{"arch": "uvit", "cond_dim": 128, "fused_qkv": false, "qk_norm": false, "parallel_block": false, "num_experts": 4, "expert_mlp_ratio": 1, "experts_per_token": 1, "layers": 14, "width": 192, "gradient_centralization": true, "batch_size": 128, "lr_schedule": "cosine", "final_lr_fraction": 0.05}
Rows from block 8 of a small image diffusion model, named by matrix and row number. Rows with one number belong to one neuron. Each number is 128 + 24 x the weight over its row's rms, rounded and kept within 0 to 255. All counts start at 0.
After each neuron's rows are labels from the 100 images, of 14976 (inputs lightly noised), where the neuron reaches its highest value: "strongest on" is what is common among them. Only what is clearly more common there than usual is listed. The data: photos of plants and fungi (iNaturalist). In brackets: how many of the 100, against the usual share in percent.
# fc1: MLP up (model.blocks.8.mlp.fc1.weight, 1152x192), inputs 0-95
# fc2: MLP down (model.blocks.8.mlp.fc2.weight, 192x1152, transposed), outputs 0-95

fc1.305 [ 86 113 125 124 114 101 132 129  95 117 128  82 161 124 185 113  95 155 120 128 108 176 106  85 117 143 127  61 128 147 147  99  94 113 155 118 145 130 120 100 113 128 160 129 103 144 170 121 130 154 146 122 105 143 121 171 127 100  92  98 124 106 116 148 125 116 119 132 150 155 131 150  88  81  73  99  81 111 141 123 117 122 105 118 150 137  68 107 118 134 147 126 165 103 127 149]
fc2.305 [125 177 100 145 106 142 136  99 117 113 115 171 109 136  92 134 118  98 162 148 129  89 119 121  82 115  99 132 125 126 166 138 133 126 143  69 128 115 142 147 119 158 130 133 138 142 141 158 141 151 106  86 161 137 133 106 129 179  95 133 160 137 169  99 130  99 117 143 137 116 170 114 165 105 130  91  59 147 108 123 103 130 124 117 130  98 160 157 149 125 149  93 125 115 143 107]
strongest on: order Asterales (39 vs 11.2); family: Asteraceae (39 vs 10.9)

fc1.38 [ 90 117 144  55  98 148 126 136 112 138 156 108 164 111 129  80 103 139 110 138 120 153 173  98 109 130 100 118 130 127 128 119 141 154 112 158 121 177 158 124 119  91 117  91 109 135 113 125 142 102 133 127 111 147 137 155 107 138  98 165 126 128  99 123 115 135 137 123 114 143 117 158  90 106 154 144 125 164 121 139  94 132 119 104 174 130 129 134 150 131 140 146 141 144 138 139]
fc2.38 [160  92 100 101 118 128 118 133 140 112 138 136 117 176 128 119  94 119 107 124 134 129 157 143 102 119 152  83 140 127 136  88 145 131 151 106  87 142 113 201 158 157 172 112 148 104 117 133 125 113 116 128 138 204 170 120 143 151 113 142  95 141  98 179 143 152 156 118 136 151 120 133 130 111 128 195 112 127 108 113 113 111 141 182 112 100 121 127 145  97 127 122 125 131 123  92]
strongest on: order Asterales (29 vs 11.2); family: Asteraceae (29 vs 10.9)

fc1.117 [157 128 167 119 103 116 108  95 161 106 147 178 164 116 143 121 182 142 142 136  68 111 100 133 110 179 140 128  92 139 138 109 107 116  92 143 126 128 104  93 117 108 125 143 100 143 140 160 123 154  72 129  86 143 164 117 137 109 103 144 150 112 110 164 160 127 145  78 140 162 152 149 146 152 142 112 155 164 136 127 148 134 112  98 114 126 160 119 114 115 123 118 130 129 145 159]
fc2.117 [121 107 116 149 133 159 114 134 113  87 104 133 117 127 147 155 131 159 110  99 150 130 107 112 104 139 136 113 118 131 154 144 147 129 141 119 136 123 157 161 103 129 122 106 139  97 159 128 161 103 166 147 165  71 164  86 136 128 134 130 111 146 126 155 120 128 142 111 161 167 108  90 129 169 152 121 118 157 140 104 102 116  99  82  87 115 106 123 112 106 120 148 123 104 122 106]
strongest on: class Liliopsida (27 vs 9.4)

fc1.212 [139 166 109  72 106 161 126 146 167  87 124 145 151  85 172 140 116 116 136 132 110 109  91 112 124  87 141 114 121 127 108  88 126 101 149 106 130 177 187 129  90 136 140 113 115 129 109 128 116 146 142 112 102 122 125 113 111 105 128 160 150  76 103 118 138 157 132 129 145 173 121 144 140 119 166  80 104 113 118 161 141 109 122 109 118 116 139 132 107 141 122 125 122 161 106 125]
fc2.212 [ 96  89 110 158  95 122 111 102 120 139 122 148 133 123 111 102 162 115 127 148  81 102 177 161 153 161 148 155 158 131 105 122 101 156 137 121 132  82 115 123 154  98 189 142 135  79 132 129  34 128 154  93 143 137 105 110 129 128 156  95 118 114 127 108 108 113  88 130 111 119  97 170 148 112  97  83 141 201 164 117 137 126 136 141 124 111 116 129 171 151 128 131 124 117 137 136]
strongest on: class: Liliopsida (33 vs 9.4); order Asparagales (28 vs 4.5); family: Asparagaceae (28 vs 2.6)

fc1.2 [ 98 125  95 107  58 163 157 146 100 178 111  95 129  65 157 101 129 144 126 134 116 105 129 148 109 112 172 105 121 134 147  99 126 173 178 119 160 149 101 120 121 137  86  88 120 146 107 126 151 141 173  96 127 122 104 123 109 135 145  94 130 137 124 134 152 110 137 123 114 129 108 112 137 146 146 143 142 131  68  83 111 103 161 134 166  99  95 128 146 164 117 130 124 124 102 154]
fc2.2 [100 121 146 167 166  99 151 180 144  86 112 111 159 108 128 112  95 148 111 110 105 108 123 120 148 139 120 114  90 109  95 130 127 111 120 135 167 105 128 117  96 126 131 101 101 132 115 113 130  95 111 141 115 135 152 108  92 134 152  89  89 159  90 190 117 104 102 112 115 112 104 117 139 135 156 155 148 124 177 125 108 138 168 129 107 138 137  86  87 128 109 134 160 162 127 121]
strongest on: order Asterales (36 vs 11.2); family: Asteraceae (36 vs 10.9)

fc1.107 [129 130 120 120  78 152 131 131 144  96 137 133 157 103 121 114 143 110 154 138  89 115 183 119 127 148 102 103 102 122 136 124 122 139 158 124 123 134  91 155 128 111 131 132  79 116 121 131 125 116 154  94 107 146 158 108  84 136 137 125 151 120  82 155 149 150 147 156  92 180 167 130 112 148 132 156 139 115 101 161 133 159 161 108 129 155 128 176 169 109  97 106 108 132 153 116]
fc2.107 [151 153 150 102 113 116 147 142 123  98 163 144  76  97 123 145 114 154 148 124 113 181  97 129 139 145  92 141  96 123 119 110 138 116 109 118 124 162 145 120 143 123 105 156 137 150 122 142 159 118 141 137 125 116 130 117 117 104 105 120 104 145 134 142 125 130 139 160  95 123 104 179 151 154 107 163 134 109 136 129 127  68 124 144 156 107 140  94 146 129 121 137 137 181  82 102]
strongest on: class Liliopsida (30 vs 9.4)

fc1.228 [102 148 146 134 125 165 147 168 125 118 156 145 167 125 131 101 193 131 117 139 150 147 153 113 125 195 172 152 126 133 170 124 130 146 137 115 142 166 108 175 114  99 128 106 114 157 133  89  95 144 164 101 129 155 162 121 119 140 102 115 105 158 148 120 154 116 111 108 133 108 182 140 125  99 144 126 163 125 103 108 138 117 148 106 139 148 159 120 136 183 112 113 136 118  83 127]
fc2.228 [149  84  89 114 116 110 109 114 146 108 142 120 132 153 129 141  99 143 114 125 118 104 127 142 117 126 115 130 135 129 161 117 103 136  99 136 111 117 134 123 117 162 138 127 161 105 137 131 140 111 117 140 133 102 153  98 112 119 166 163 111 118 102 129  85 120 116 104 126  90 111 101  94 139 131 127  98 150 142 106 123  95 114 164 113 116 119  94 128  98 139 173  95 162 126 115]
strongest on: family: Asteraceae (33 vs 10.9); order: Asterales (33 vs 11.2); order Ranunculales (26 vs 4.2)

fc1.702 [164 114 156 135 131 145 141 122 110  87 123 140 128 154 102 139 157 139 130 104 127 109 153 124 113 152 133 161  80 112 113 129 122  84 112 116 167 115 157 184  89 127 103 120 115 133 111 139 119 117 142 120 132 104 115 102 140 128 134 144  87 106 145 129 193 116 189  96 116 154 112 155 115  98 109 163 122 119 104 152 113 109 168  81 122 165 125 149 145 134 132 136 133 120  87 157]
fc2.702 [124 116  69 158 134 141 134 166 150 123 116 128  99 102 127 158 111 119 130 105 141  90 121 142 119 144 116 153 160 166 150  85 136 134  89 118  77 145 147  98 137 122 173 115 120 141 158 169 129  99  62 109 127  91 140 125  79  97 114 120 111 151 130 120 120 149 161 159 155 155 116 117 115 126 133 133 144 161  89 104  98 105 168 174 134 134 156 103 131 147 151 107  97 150 124 117]
strongest on: class Liliopsida (36 vs 9.4)

fc1.414 [111 115 144 123 169 151 121 167 150 133  86 132 142 136 115  93 109 138  86 164  74 156 142 119  95 118  95 109 130 160  91 111 115 120 138 133 120  79 126 170 105 123 120 110  95 124 163 122  91 168 120 103 152 120 137 127 129 152 136 136 148 144 121 121 113 137  91 155 167  98 160 128 113 131 109 120 117 108 128 117 137 135 137  90 148 163 103 109  92 162 155 133  78 148 126 139]
fc2.414 [143 112 167  77 110 156  92 125 164 142 142 112 115 146 153 100 105 112 154 132 142 140 126 163 104 116 136  85 157 144 155 154 108 171 132 163 120 120 130 160 176 143 176 118 127 115 141 158 166 144 149 111 151 158 174 114 148 153 139 117 118  94  91 120 140 156 164 128 122 145 123 140 101 144 111 155 160 122  95 112 143 132 143 122 113 107 112 157 153  69 140 137 103 107 133  73]
strongest on: order Asterales (30 vs 11.2); family: Asteraceae (30 vs 10.9)

fc1.245 [142 164 135 171 110 131 164 122  94 115 153  75 167 109 145 139 137 121 113 174 105 143 134 149 128 131 179 122 114 122 140 131  99 131 142 136 170 165 126 148 126 141 115 130  96 152 139 142 132 119 147 115 110 119  85 161 123 108 107 104 148  74 131 106 102 162 137 139 110 169 104 118 108 141 124 134 114  89 125 143 153 128 148 109 117 152  98 174 150 143 149 117 108 151 150 136]
fc2.245 [104 142 159  96 106 137 126  92 109 148 124 137 124 124 128 120 185 190 106 108 142 130 159 136  93 169 154 151 147  99 136 149  75 133 153 139 138 129 115  99 141 118 100 111  99 142 136 115 126 115  98 115 149 108 120 162 131 133 132 111 126 148 154 107 143 122 114 164 118 146 149 141 108 134 148 120 131 153 148  86  94 180 120 113 122  83 160 110 126 126 112 126 128 124 115 146]
strongest on: order Asterales (35 vs 11.2); family: Asteraceae (35 vs 10.9)

fc1.547 [100 117 114 142  88 171 117 112 166 107 137 126 134 141 131  93 107 158 112 127 129 105 125 152 116 147 112 100 152 136 176  95 137  96 110 139 136 155 163 117 127 130 146 115 121 147 146  96 134 108 149 142 121  99 108 146  88  71 135 153 105 156  84 141  98  84 139 153 126 129 130 146 116 147 115 143 131  96 145 143 135 130 138 186  92 195 133 123 161 117 141 127  97 161 110 142]
fc2.547 [157 103 135 129  87  72 168 106 127 161 133 126  88  88 150 158 168 165 164 173  95 110 151 133 110 138 145 188 101 113  97 126 136 124 125 122 117 127 104 122 134 105 119 163  99 151 112 111 120 142 123 103 132 119 140 125 106 183 148 140 131 110 144 127  88 159 101 131 133 124 107 146  90 142 114 107 153 113 179 167 184 133  92 118 144  84 115 118 142 150 144 125 121 145  82 122]
strongest on: order Lamiales (28 vs 7.4)

fc1.695 [ 95 122 131  99 130 172 142 166 141 101 155 176 162 113 134 102 147 103 164 138 112 149 152  92 134 120 125 130 116 129  96  65  84 107 145 149 133 116 110 144 103 118 130 127  92 155 113 138  54 133 146  98  81 162 119 134  98 128 151 148 187  85 145 145 124 127 118 160 121 143 125 111 102 135 124 158 168 121 137 140 152 114 150 158 172 146 106 144 166 135 117 129 156 109 145 105]
fc2.695 [124  90 142 126 114 134 145 134 150 119 111 145 124  86 135 158 103 129 154 121  69 153 124 118 125 129 143 130 126 112 114  75 132 102 145 149 125 133 100  92 130 143 125 128 114 121 137 140 121 105 146 125 139 150 128 132  93 171 110 124 107 139 162 191 114 156 136 141 114 136  91 187 146 154 105 145 149 110  95 135 164 100 138 149 138  81 126 130 111 111 109 147 115 202 128 118]
strongest on: class: Liliopsida (30 vs 9.4); order Asparagales (27 vs 4.5); family: Asparagaceae (26 vs 2.6)

fc1.53 [149 141 123 121 103 110 163 143 124 140 121  96 113 113 135 110 147  93 106 135 102 111 124 122 113 119 149 136 131 112 133 118 105 133 106 156 144 137 144 133 136 128 117 105 132 147 154  79 113 113 179 112 113 152 123 135 147  97 163 124 132 149 169 154 122 120 130 108 137 121 142 135 155 151 146 138 129 160 115 135 132 102 130 160 153 144  83 185 169 141 112 129 121 114 109 103]
fc2.53 [127  97 125 127 148 103 139 157 131 117 157  86 121 120  93 141 149 178  87  66 121 158 164 114 172 135 117 121 136 138 113 111 130 106 116 143  90 160 166 100  85 134 148 132 121 104 115 100 151 110 112 128 116 121  72 166 123  93 182 133 121 166 151 121 155 162 152 135 117 131 146  71 112 145 169 126 126 139 137 111 148 132 137 154 118 149 116  87  97 167 102 137 134 161 113 156]
strongest on: order Asterales (34 vs 11.2); family: Asteraceae (34 vs 10.9)

fc1.416 [137 128 163 155 103 176 136 131 115 129 132 156 199 143 122 107 119 116 142 109 105 118 111  48 108 136 166 118  90 140 138 127  93 103 159  90 145 111  93 121 117 176 124 132  72 150 108 121 142 104 154 145 100 131 139 122 148  93 120 130 101 112 144 128 124 105 125 109  80 145 173 148 174 104 152 130 151 132  91 186  99 154 126 113 147 131 134 112 147 130 125 124 160 108 112 115]
fc2.416 [149 118  52 140 103 131 117 123 138 143 152 152 129 135 132 158  81 153 134 110 146  79  86  82 112 110  69 117 117 109 171 120 109  87 125 149 128 104 134 110 107 142 147 115 124 158 129 161 140 163 128  86 155 109 147 134 130 105 148 164 129 151 114 124 126 125 102  99 104 146 159 168 143  74 123 114 120 126 112 144 116 165 151 143 103 152 145 150 136 108 135  98  87 155 105 104]
strongest on: class Liliopsida (26 vs 9.4)

fc1.543 [ 86 114 129 141  94 116 179  84 131 143 144 131 109 142 153 113 103 147  99 154 106 104 109 112 119 144 189 123 175 141 120 151 147 160 147 102  97 147 140 115 128 104  92 102 124 155  93 113 157 164 178 120 114 157 149  95 100  92 142 102 142 141 124  95 136 145 123 143  91 129 116 120 119 120  57 130  89 113 137 135 108  85 115 105 145 141  90 120 146 143 174 115 148 115  77  86]
fc2.543 [103 108 144 144 157 118 160 122 119 150 146 156 114 143 109 139 131 136 164 126 126 114 138 125 139 193 161 162 118  94  99 126 160  77 132 168 152 128 155 126 165 131 142 137 156 145 107  76 128 120 118 138 160  83 164  96 144 129 117 101  93 135 148 137 120 116 142 129 167 117 100 122 154 111 146 135 113 102 170 139 171 153 129 128 135 133 135  73 146 114 122 132 126 138 128 111]
strongest on: order Lamiales (27 vs 7.4)