A small image diffusion model, trained from scratch.
Model: 32-pixel images, activation quick_gelu, moe top_k.
Training: 7000 steps, batches of 128.
Data: trained on photos of plants and fungi (iNaturalist), 90422 training examples, 9.9 epochs.
Rows from block 6, named by matrix and row number. Each number is 128 + 32 x the weight over its row's rms, rounded and kept within 0 to 255. All counts start at 0. After the name is the row's rms in percent of the matrix's.
# fc2: MLP down (model.blocks.6.mlp.fc2.weight, 192x1152), inputs 915-975
fc2.129 096 [161 128 114 150 146 107 170 161 106 137  76  76 151 158 127  99 156 190  97 142 163 167 173 117 125  99 121 124  80 147 110 167 115 174 138 119 128 148 128 199  93  45 109 185  98  96 144 106 165 149 190 102 115  93 125  73 118 157  94  78 131]
fc2.130 098 [101 133 123 149 126 189 140 117  64 149 111  76 132 116  66 121 146 211 140 107 110 143 196 124 139  46 152 138 123 159 144 104 148 106 140 255 134 114  84 117 134 141 173 106 176 133  79 102 183 151 112 103 118 146 127 123 192  93  83  96 137]
fc2.131 102 [ 81 174 112 126 139 121 164 157  86 137 105  32 112  99 165  83 104 119  96 118 171  24 150 116 119 100 163 112 122 164 144 144 124 133 172 182 135 125 118  96 166 182 126 110  74 155 105 108  79  80  91 150 146  77 157 196 120 145 134  97 136]
fc2.132 090 [ 91 151 182 155 138 139 131 141  82 111 120 131 170 155 152  72  97 121  55 155 131  89  85 114 161 177 114  66  99 142 205  79  98 112 152 130 125 172 147 159  89 187 116 121 105 155 171 148 140 131 126 151 149 147  97 158 111 139 173 113 151]
fc2.133 091 [ 78 134  77 128 151 132 120 162  70 155  80 128 124 156  96  73 151 125  22 122  57 116 159 149 148 134 136  76 112 122 172 153 161 144 147  94 100 115 183 129  79 138 151 109  72 134 175  73 141 123 109 173 112 103 155 173 148 136  97  87 143]
fc2.134 088 [ 88 112 114 167 119 119 150 177  81 139 105 114 181 175 111  91 106  64 151  94 165 155 133 165 160 131 148 121 135 116 172 156 150 155 133  64 103 131 149  98 122 117 159 129 111 160 169  65 125 130 143 161 115 166  98 130 100  68 100 111  94]
fc2.135 093 [129 160 186  98 210 122  76 141 162 144  73  52 155 135  72 137 153 162 132 149 126 146 132 119 161 140  61 106 129 112 200 122 148 170 127  74 122 113  88 152 164 103 114 157 135 121 146 137 122 137 139 112  93 101 136 139 103 116 109 169  87]
fc2.136 106 [ 80 156 135 145 126 100 137 169 149 204 134  89  95 115 109 149 162 118 179 114 150 183 146 137 153 138 148 151 124 124 114 115 156 119  73 110 186 152 100 111 106 178  47 131 109 147 117  91 118 170 118 138 122 107 182 137 126  93 155 142 151]
fc2.137 100 [169 123 138 177  64 140  72 195  95 119 122 130  93  99 173  78 154 140 101 153 156 106 128 106 153 106 131  87 170 119 133  71  95 110 132 159  60  70 135  97 118 167 137  85 148 101 149 106  78 133 128 118 170  84 137 144 128 121 133 120 141]
fc2.138 116 [151  37  76  88 131 132 157 107 165 151 136 146 144 153 164 121 112  97 132 149 111 162  71 128 148 146 142 107 142 108 136 107 137 153  99  62 108 161 121 174 127 118 129  81 140 135 127 155 141 150  54 122  83 134  23 174  48 148 138 102 119]
fc2.139 123 [128 114 163  70 191 164  88 171 176 139 126 108 107 116 107 111 125 103 150 130 101 129 119 111  84 123 121 128  90 105 121  80 132 164 130 137 161 152 101 153 125 131 200 101 105 165 102 126 163  97 114 107 102 120 138 139 113 146 136  87  96]
fc2.140 094 [ 80 171 108  59 150 159 161 142 102 118 111 135 121 133 127 139 167 175 117 123 143 192 118 118  54 136 160 113 155 142 187 130 121  86 132 174 158 173 138 189 154 165 136  97 118 195 124 109 160 115 106 109  60 104 123 184 114 112 106 133 174]
fc2.141 111 [154 167 101 126 147 142 142  81  68 101 129 129 131 101  65  73 111 145  55 139 109 105 108 127 151 152 144 111 107 137 131 146  63 167 150 187  91 125 180 138 150 139 222 133  95  77 117 113  84 142 132 133 111  97  70 167 127 214 138 130 113]
fc2.142 087 [223  94 129 153 104 149  92 132  96  91 163 106 159 170 172  99  78 119 110 170 161 138 147 111 132 117 142 176  88  91 106 129 139  74 102  60  92 106  98  95 180 134  79 165 219 146 114 145  86 139  81  43 103 112  75 181 112 100 131 155 156]
fc2.143 090 [130  78 168 145  92 123 105 123 101 138  93 171 151 131 139  82 145 135 107 110 116 118  78 130 168 102  97 124 124  52 154 153 126 107  88   3  98  87 103 161 151 147 140 143 138 167 179 107  61 124 119 139 135 143 167 170 151 117 123 167  94]
fc2.144 106 [146 184 103 170 120  94 117 144 136 105 137 152 107 113  70 128 164 128 106 151 121 122 149 131 143  76 121 146  97 137 105 117  90 118 165 181  95 140 158  70 127 155 203 124 120 131 131 156 102 118 137 174 131 149 121 112 123 144 129 140 150]
fc2.145 092 [153 188 145  99 121 157 124 120 137 127 122 139  89 156 150 125 153 111  75 116  90 119 111 157 122 125 122  94 159  88 140 160 135 196 143  36  91 138 155 165 109 117 145 112 136  89 115 146 127 129 154 141 158 160 112 235 139 202 121 144  72]
fc2.146 099 [ 96 132  83 103 117  99 181 124 149 147  86 167 136 106  70 159 105 170 126 136 164 142 161 104  70 135 159 104 111 160 190 145 136  67 142 204 128 174 133 178 126 141 171 123 124 123 101  79 150 128 150 153 164  91 138 117 151 161 172 136 136]
fc2.147 108 [105  91  68 124 133 148 129 121  90 102 123 206 141 170 198  92 130 138 114 135  89 122  87  96  72 154 131 124 147  86 119 158  89  90  72 151  86 106 135 147 163 118 102 144 131 109 160 111 181 163 114 110 136 169 110 157 132 128 123 112  99]
fc2.148 089 [123 123 108 129 121 110 197 130 153 107 183 149 149 111 129 158 135 106 113  91 127 112  82 140 165 105 129 126  96 191  93 115 143 179 144 223 145 137  85 122 103 154 184 104 135 170 108 144 170  74 109  90 113 145 114  96 156 145 109 190 156]
fc2.149 090 [176  88  66 127 131 104  12 123 177 148 126 107 121  96 158 100 114 136 154 119 131 103  78  70 109 161 188 106  97 123  99 121 142 141  73 147 108 116 115 119 110 146 157 168  85  86  99 145 142 116 137 104 188 124 112 147 151 116 144 142 122]
fc2.150 104 [100 125 127 111 148 163 159 106 168 156 173 112 115  34 185 106 100 108 109 148  80 161 132 146  49 156 112 123 113 173 126 125 109  74  80 197 106 118 170 137 122 144 134 129  63 190 131 138 145 159 132 128 134 153 113  88 150 165 160  95 144]
fc2.151 093 [110 180 172 102  71 130  87  67  60 120  67 174  99 101 168 109 107  97 132 125 156 121 115 131 164  86 145 122 161 125 151 128 113 106 167 138 132 106 123 106  91 159 131 163 184  62 178  96  66 146 111 167 163 129 179 110  99  99 113  95 153]
fc2.152 099 [115 137 140 150 141 107  90 109 166 168  96 146 123 152 146 111  39 131 125 170 117 102 107  97 134 149  89 133  68 148  97 153  67 159 144 106 147 125 162 152 119 162 195 123 106 125  90 172 101 116 135 161 177 126 109 160  91 168 114 100 131]
fc2.153 096 [ 70 135  98 139 154 161 128  81 132 117 122 114 129  80 182  79 138 112  95 110 141  96 101 145 151  75 136 101 101 117 157 134 141 163 141  72 114 168 134 123 114 230 192 112 131 158 116 106 127  90  79 117 149 120  73 125 136  96 125 111 182]
fc2.154 105 [163  96  89 178  53 100 164 137 180 163 146 124 133 120 151 167  90 187 128  67 161 103 139 138  75  86 146 143 186 156 153 132 156  92  85 189 118 137 139 112 152 164  70 200 135 135  76 117 115 134  28  98 165 130 122 147 132  88 141 175 118]
fc2.155 092 [112  72 141 121  89  61 130 157 104 167 131 146 113 133  79  46 128 119 145 137  97  87 150 102 112  89  93  99 215  88 135 177 157  98  71 107  88 102 143  79 153  91  84 121  95 104 187 141  96 136  87 153 123 172 171  88 161 113 117 130 110]
fc2.156 100 [110 174 135 143 173  55 194 115 218 171 132  86 116 130 144 174 146 103 122 144 137 126 106  99 142 147 104 109 175 142  93 116 142 107  59 149 115  93 114 149 116 135 102 146 131 111  88 115 196 161 144 135 122  93 129 102  93 168  92 161 159]
fc2.157 090 [133  77 111 109 129 108  67 162 160 118 109 130 124  73  91 133 104 138 108  69  80 164 111 131 190 154  99 145 123 151 133  57 109  44  95 113 122  84 152 162 105 120 212 114 148 170 121  69 161 130 109 102 113 182 140 114 160 173 141 113 150]
fc2.158 095 [152 156 102 113 135 116 141 113 185 132  93 129 143 109 171 118 123 166 131 172 134 119 107  77  80 138 134  77 117  76 132 138 104 134 168  65  96 126 102 132 167 118  79 160  90  76 160 191  76  95 140 102 136 129 114 144 136 167 111 158 120]
fc2.159 100 [ 95  98 104 159 129 127 123 127 176 120 196 131 111 126 137 109  89  56  88 124 123 171 132 115 115 161 133 112 154  84 133  94  82 159 111  41 120 118 167 168 139 140  91 152 153 106  92 128 117 126 141 106 137 116 115 120 140 110 133 115 119]
fc2.160 089 [163 165 134 178 203  82  97 127 110  71 174  79 207 113 112 171 175 109 116 167  99  98 109  69 156 137 170 110 133 108 118 156 168 104 135 196  85 156 123 164  96  87 132 127 102 128 137 135 143 120 110 139  66 114 100  37  68 170 109 116 148]
fc2.161 102 [140  89 114 100  75 169 153 136 112 130  78 176 188 158 100 125 141 101 145  84 123 119 173 143 161  93 126  99 115 153 127 171 147 102  69 185 101 101 148 158 112  98  97 126 108  49 115 129  67 147 138 151 148 155 167 150 157 143 149 156 116]
fc2.162 109 [135 196 118 132 117 141 120 147 118 125  57  73  67 171 127  97 145 122 143 166 169 117 128 105 133 130 143 126 103 126 133 133 113 156 191 152 155 147 144  97 133 148  79 162 134 206 156 138 105 127 131 168 135 138 232 110 157  50 107  60 103]
fc2.163 097 [154 113  99 131 146 106  95 102 123  99  91  99 133 138 184  38 135 144  76 120 156 181 162  78 144 161 133  94  94 137 148 111 101 124 115 195 113 128 117  84 183 150  91  90 199  58 105 102 128 147 105  92 171 113 115 182 191 145 102  96 110]
fc2.164 102 [139 109 156 123 153  79 138 110 125 144 112 134 113 134 134 135 159 140  86 101  88  57 110 145 133 110 100 155 159 112 131 105 133 145 142 111  88 121 174 107 155 133 190 105 142 232 122 163 127 121 191 181 139 117 144 168 181 144 170 127 134]
fc2.165 095 [164 112 148 119 109 165  59  78 129 125  84 107 124 150 158  84  72 143 153 113 150 121 127 101 123 129 128 113 106 214 144 163 155 123 175 139 196 143 138 161 143 130 121 139  51 121 142 133 148 152 118 131 119  92 174 176 110 142  96 120 120]
fc2.166 095 [ 98 191  92  95 112 129 186 142 121 114  99  82 145  91 125 130 137 132 103 109 116 105 128 159 169  95 142 150 103 118 139 152 121 116 145 107  70 111 132 134 162 101 156 173  78 160 105  91 159 114 117 177 130 145 136  78  96  98 182 194 139]
fc2.167 118 [ 80 104 142 128 190 194 122 108 127 101 174 137 118 124 182 116 117 147 116 110  75 178 135 193 121 142  85  90 158 146 124 136 109 154 133 146 149 151 116 153 136  62 114 158 114 198 149  95 159 114 164 108 127 120 142 142 126 151 138 118  64]
fc2.168 092 [120 141 115 105 105  98 178 144 128 135 151 179 178 153 127 115 106 165 108 119 137  82 101 127  93 153 154 163 113 139 101 138 122 189 144 101 126 126 167  94 123 135 158 152  85 171 129 121 178  95 155 111 170 115 101  90 138  89  75 118  71]
fc2.169 093 [150  92 154 162 168 140 173 187 115 112 175 165 117 117 101 188 115 126 163 112 148 157  77 124  68 164  95 122 136 169 169 114  82 190  93 197 138 151 159 184  88 116 130 228 142  54  93 177 132 111 121 130 116 144 117 134 114  92 105 111 110]
fc2.170 101 [137 146 151 148 118  84 194 152 139 164 144 141  95 151 133 130  82 109 154 123 132 146 146 144 120 109 102 144 144 156 156 158 119 107 142 144 120 168  64 120 134 108 111 114 155 196 126 125 128 129 169  77 124 128 186 160 155 114 117  96 115]
fc2.171 100 [ 87 203 207 138 164 161 123 129 154 160  96 132 116 134 103 132 125 123 152 109 156 140 154  68 134 100  86  74 123 194 168 138 138 143 154 206  91 137 131 159 131 129 156 154 115 164 109  68 133 117 147 145 195  97 207  89 174 122 100  93 166]
fc2.172 108 [132 135 189  98 166 100 169 173  51 176  89 110  87 165 102 158 124 157 160 128 167 152 163 119 122 158 111 148  64 205 149  98 113 167  88 226 138 187 129 176  87 128  75  96 127 174  99  73 145 152 115  94 138  89 162 141 109 168  77  82  99]
fc2.173 093 [139 125  89 127  96 108 115 120 122 103  42 142  82 134 120 118 179 128 129 116 110 133  90 101 105  51 116 142 126 126  99 103 165 132 107 139 150 120 135 117 100 146 192 129 123  81 141 148  67 140 126 150 164 101 174 202 160 212 126  85 185]
fc2.174 100 [160 124  65 142  86 159 140 141 117 106  66 126 123  88 135 155 157  98  99 148 141 114 113 116 133  83 194 128 127 110 127  43 137  98 189  20 116 111 144  82 138 133 131 150 157 132 188 118 117 147  88 123 154 175  62 130 101 124 143  86 169]
fc2.175 094 [ 89 150 200 165 118 132 174  40 178 130 154 117 122 101 139 100 137 155  92 151 137 101 121  97 162 134 107 130  91 134 101 149  82 139 161 178 176 152 143 143  97  92 168 144  45  80 144  96 133 170 167 153 114 112 113 148 157 199 142 105  66]
fc2.176 101 [106  95 142 110 120 153  94 190 132 146 172 128 122 182 129 117 128 112 167 161 136 101 142  78 115  38 139 174 101 147 138  84 158 124 171 231 174 148 149 101 106 123 209  72 128 181 134 132  59  80 101 180 167 176 164 205 131 134 127 134 104]
fc2.177 115 [115 156 177 155 156  88 125 174 140 111 116 138 114 133   0 106 151 122 175 145 161 151 132 111 160 113 144 100  95 124 105 137 177  69  98 220 127 155  95 111 158 129  96 156 133 102 131 108 102 137 135 172 138 140 153 119 143 151 125 135 128]
fc2.178 114 [104 174 162 130  92 130 118 100  54 101 128 117 156 115 136  99 106 131 144 179 180  93 129 110 127 118 147 106 183 148 120 210 201 124 164 110  93 113  89  80  94 196 212 110  82 143 172 135  42 154 101 155 142 155 192 142 126 160 157  78  79]
fc2.179 101 [177  67 153 211 120 107 131  78 123  76 121 141 164 139 140 170 118 120 131 136 105 134  92 125  96 161 126  90 154 148 113 189  69 133 119 108 186  94  72 164 124 114 115  64 195 164 126 128 119 116 110  98  94 155  77 154 102 147  97  88 110]
fc2.180 085 [ 42 133  90 124 120 124 136 125 194  71 120  90 129 117 166 152 110 104 143 123 183 114 149 151 108 124 137 119 131 159 139 167  91  98 108 137 124 141 150 170 135 152 167 132 129 166  94 142 124 140 152 133  86  73 132 103 126 141 109 167 125]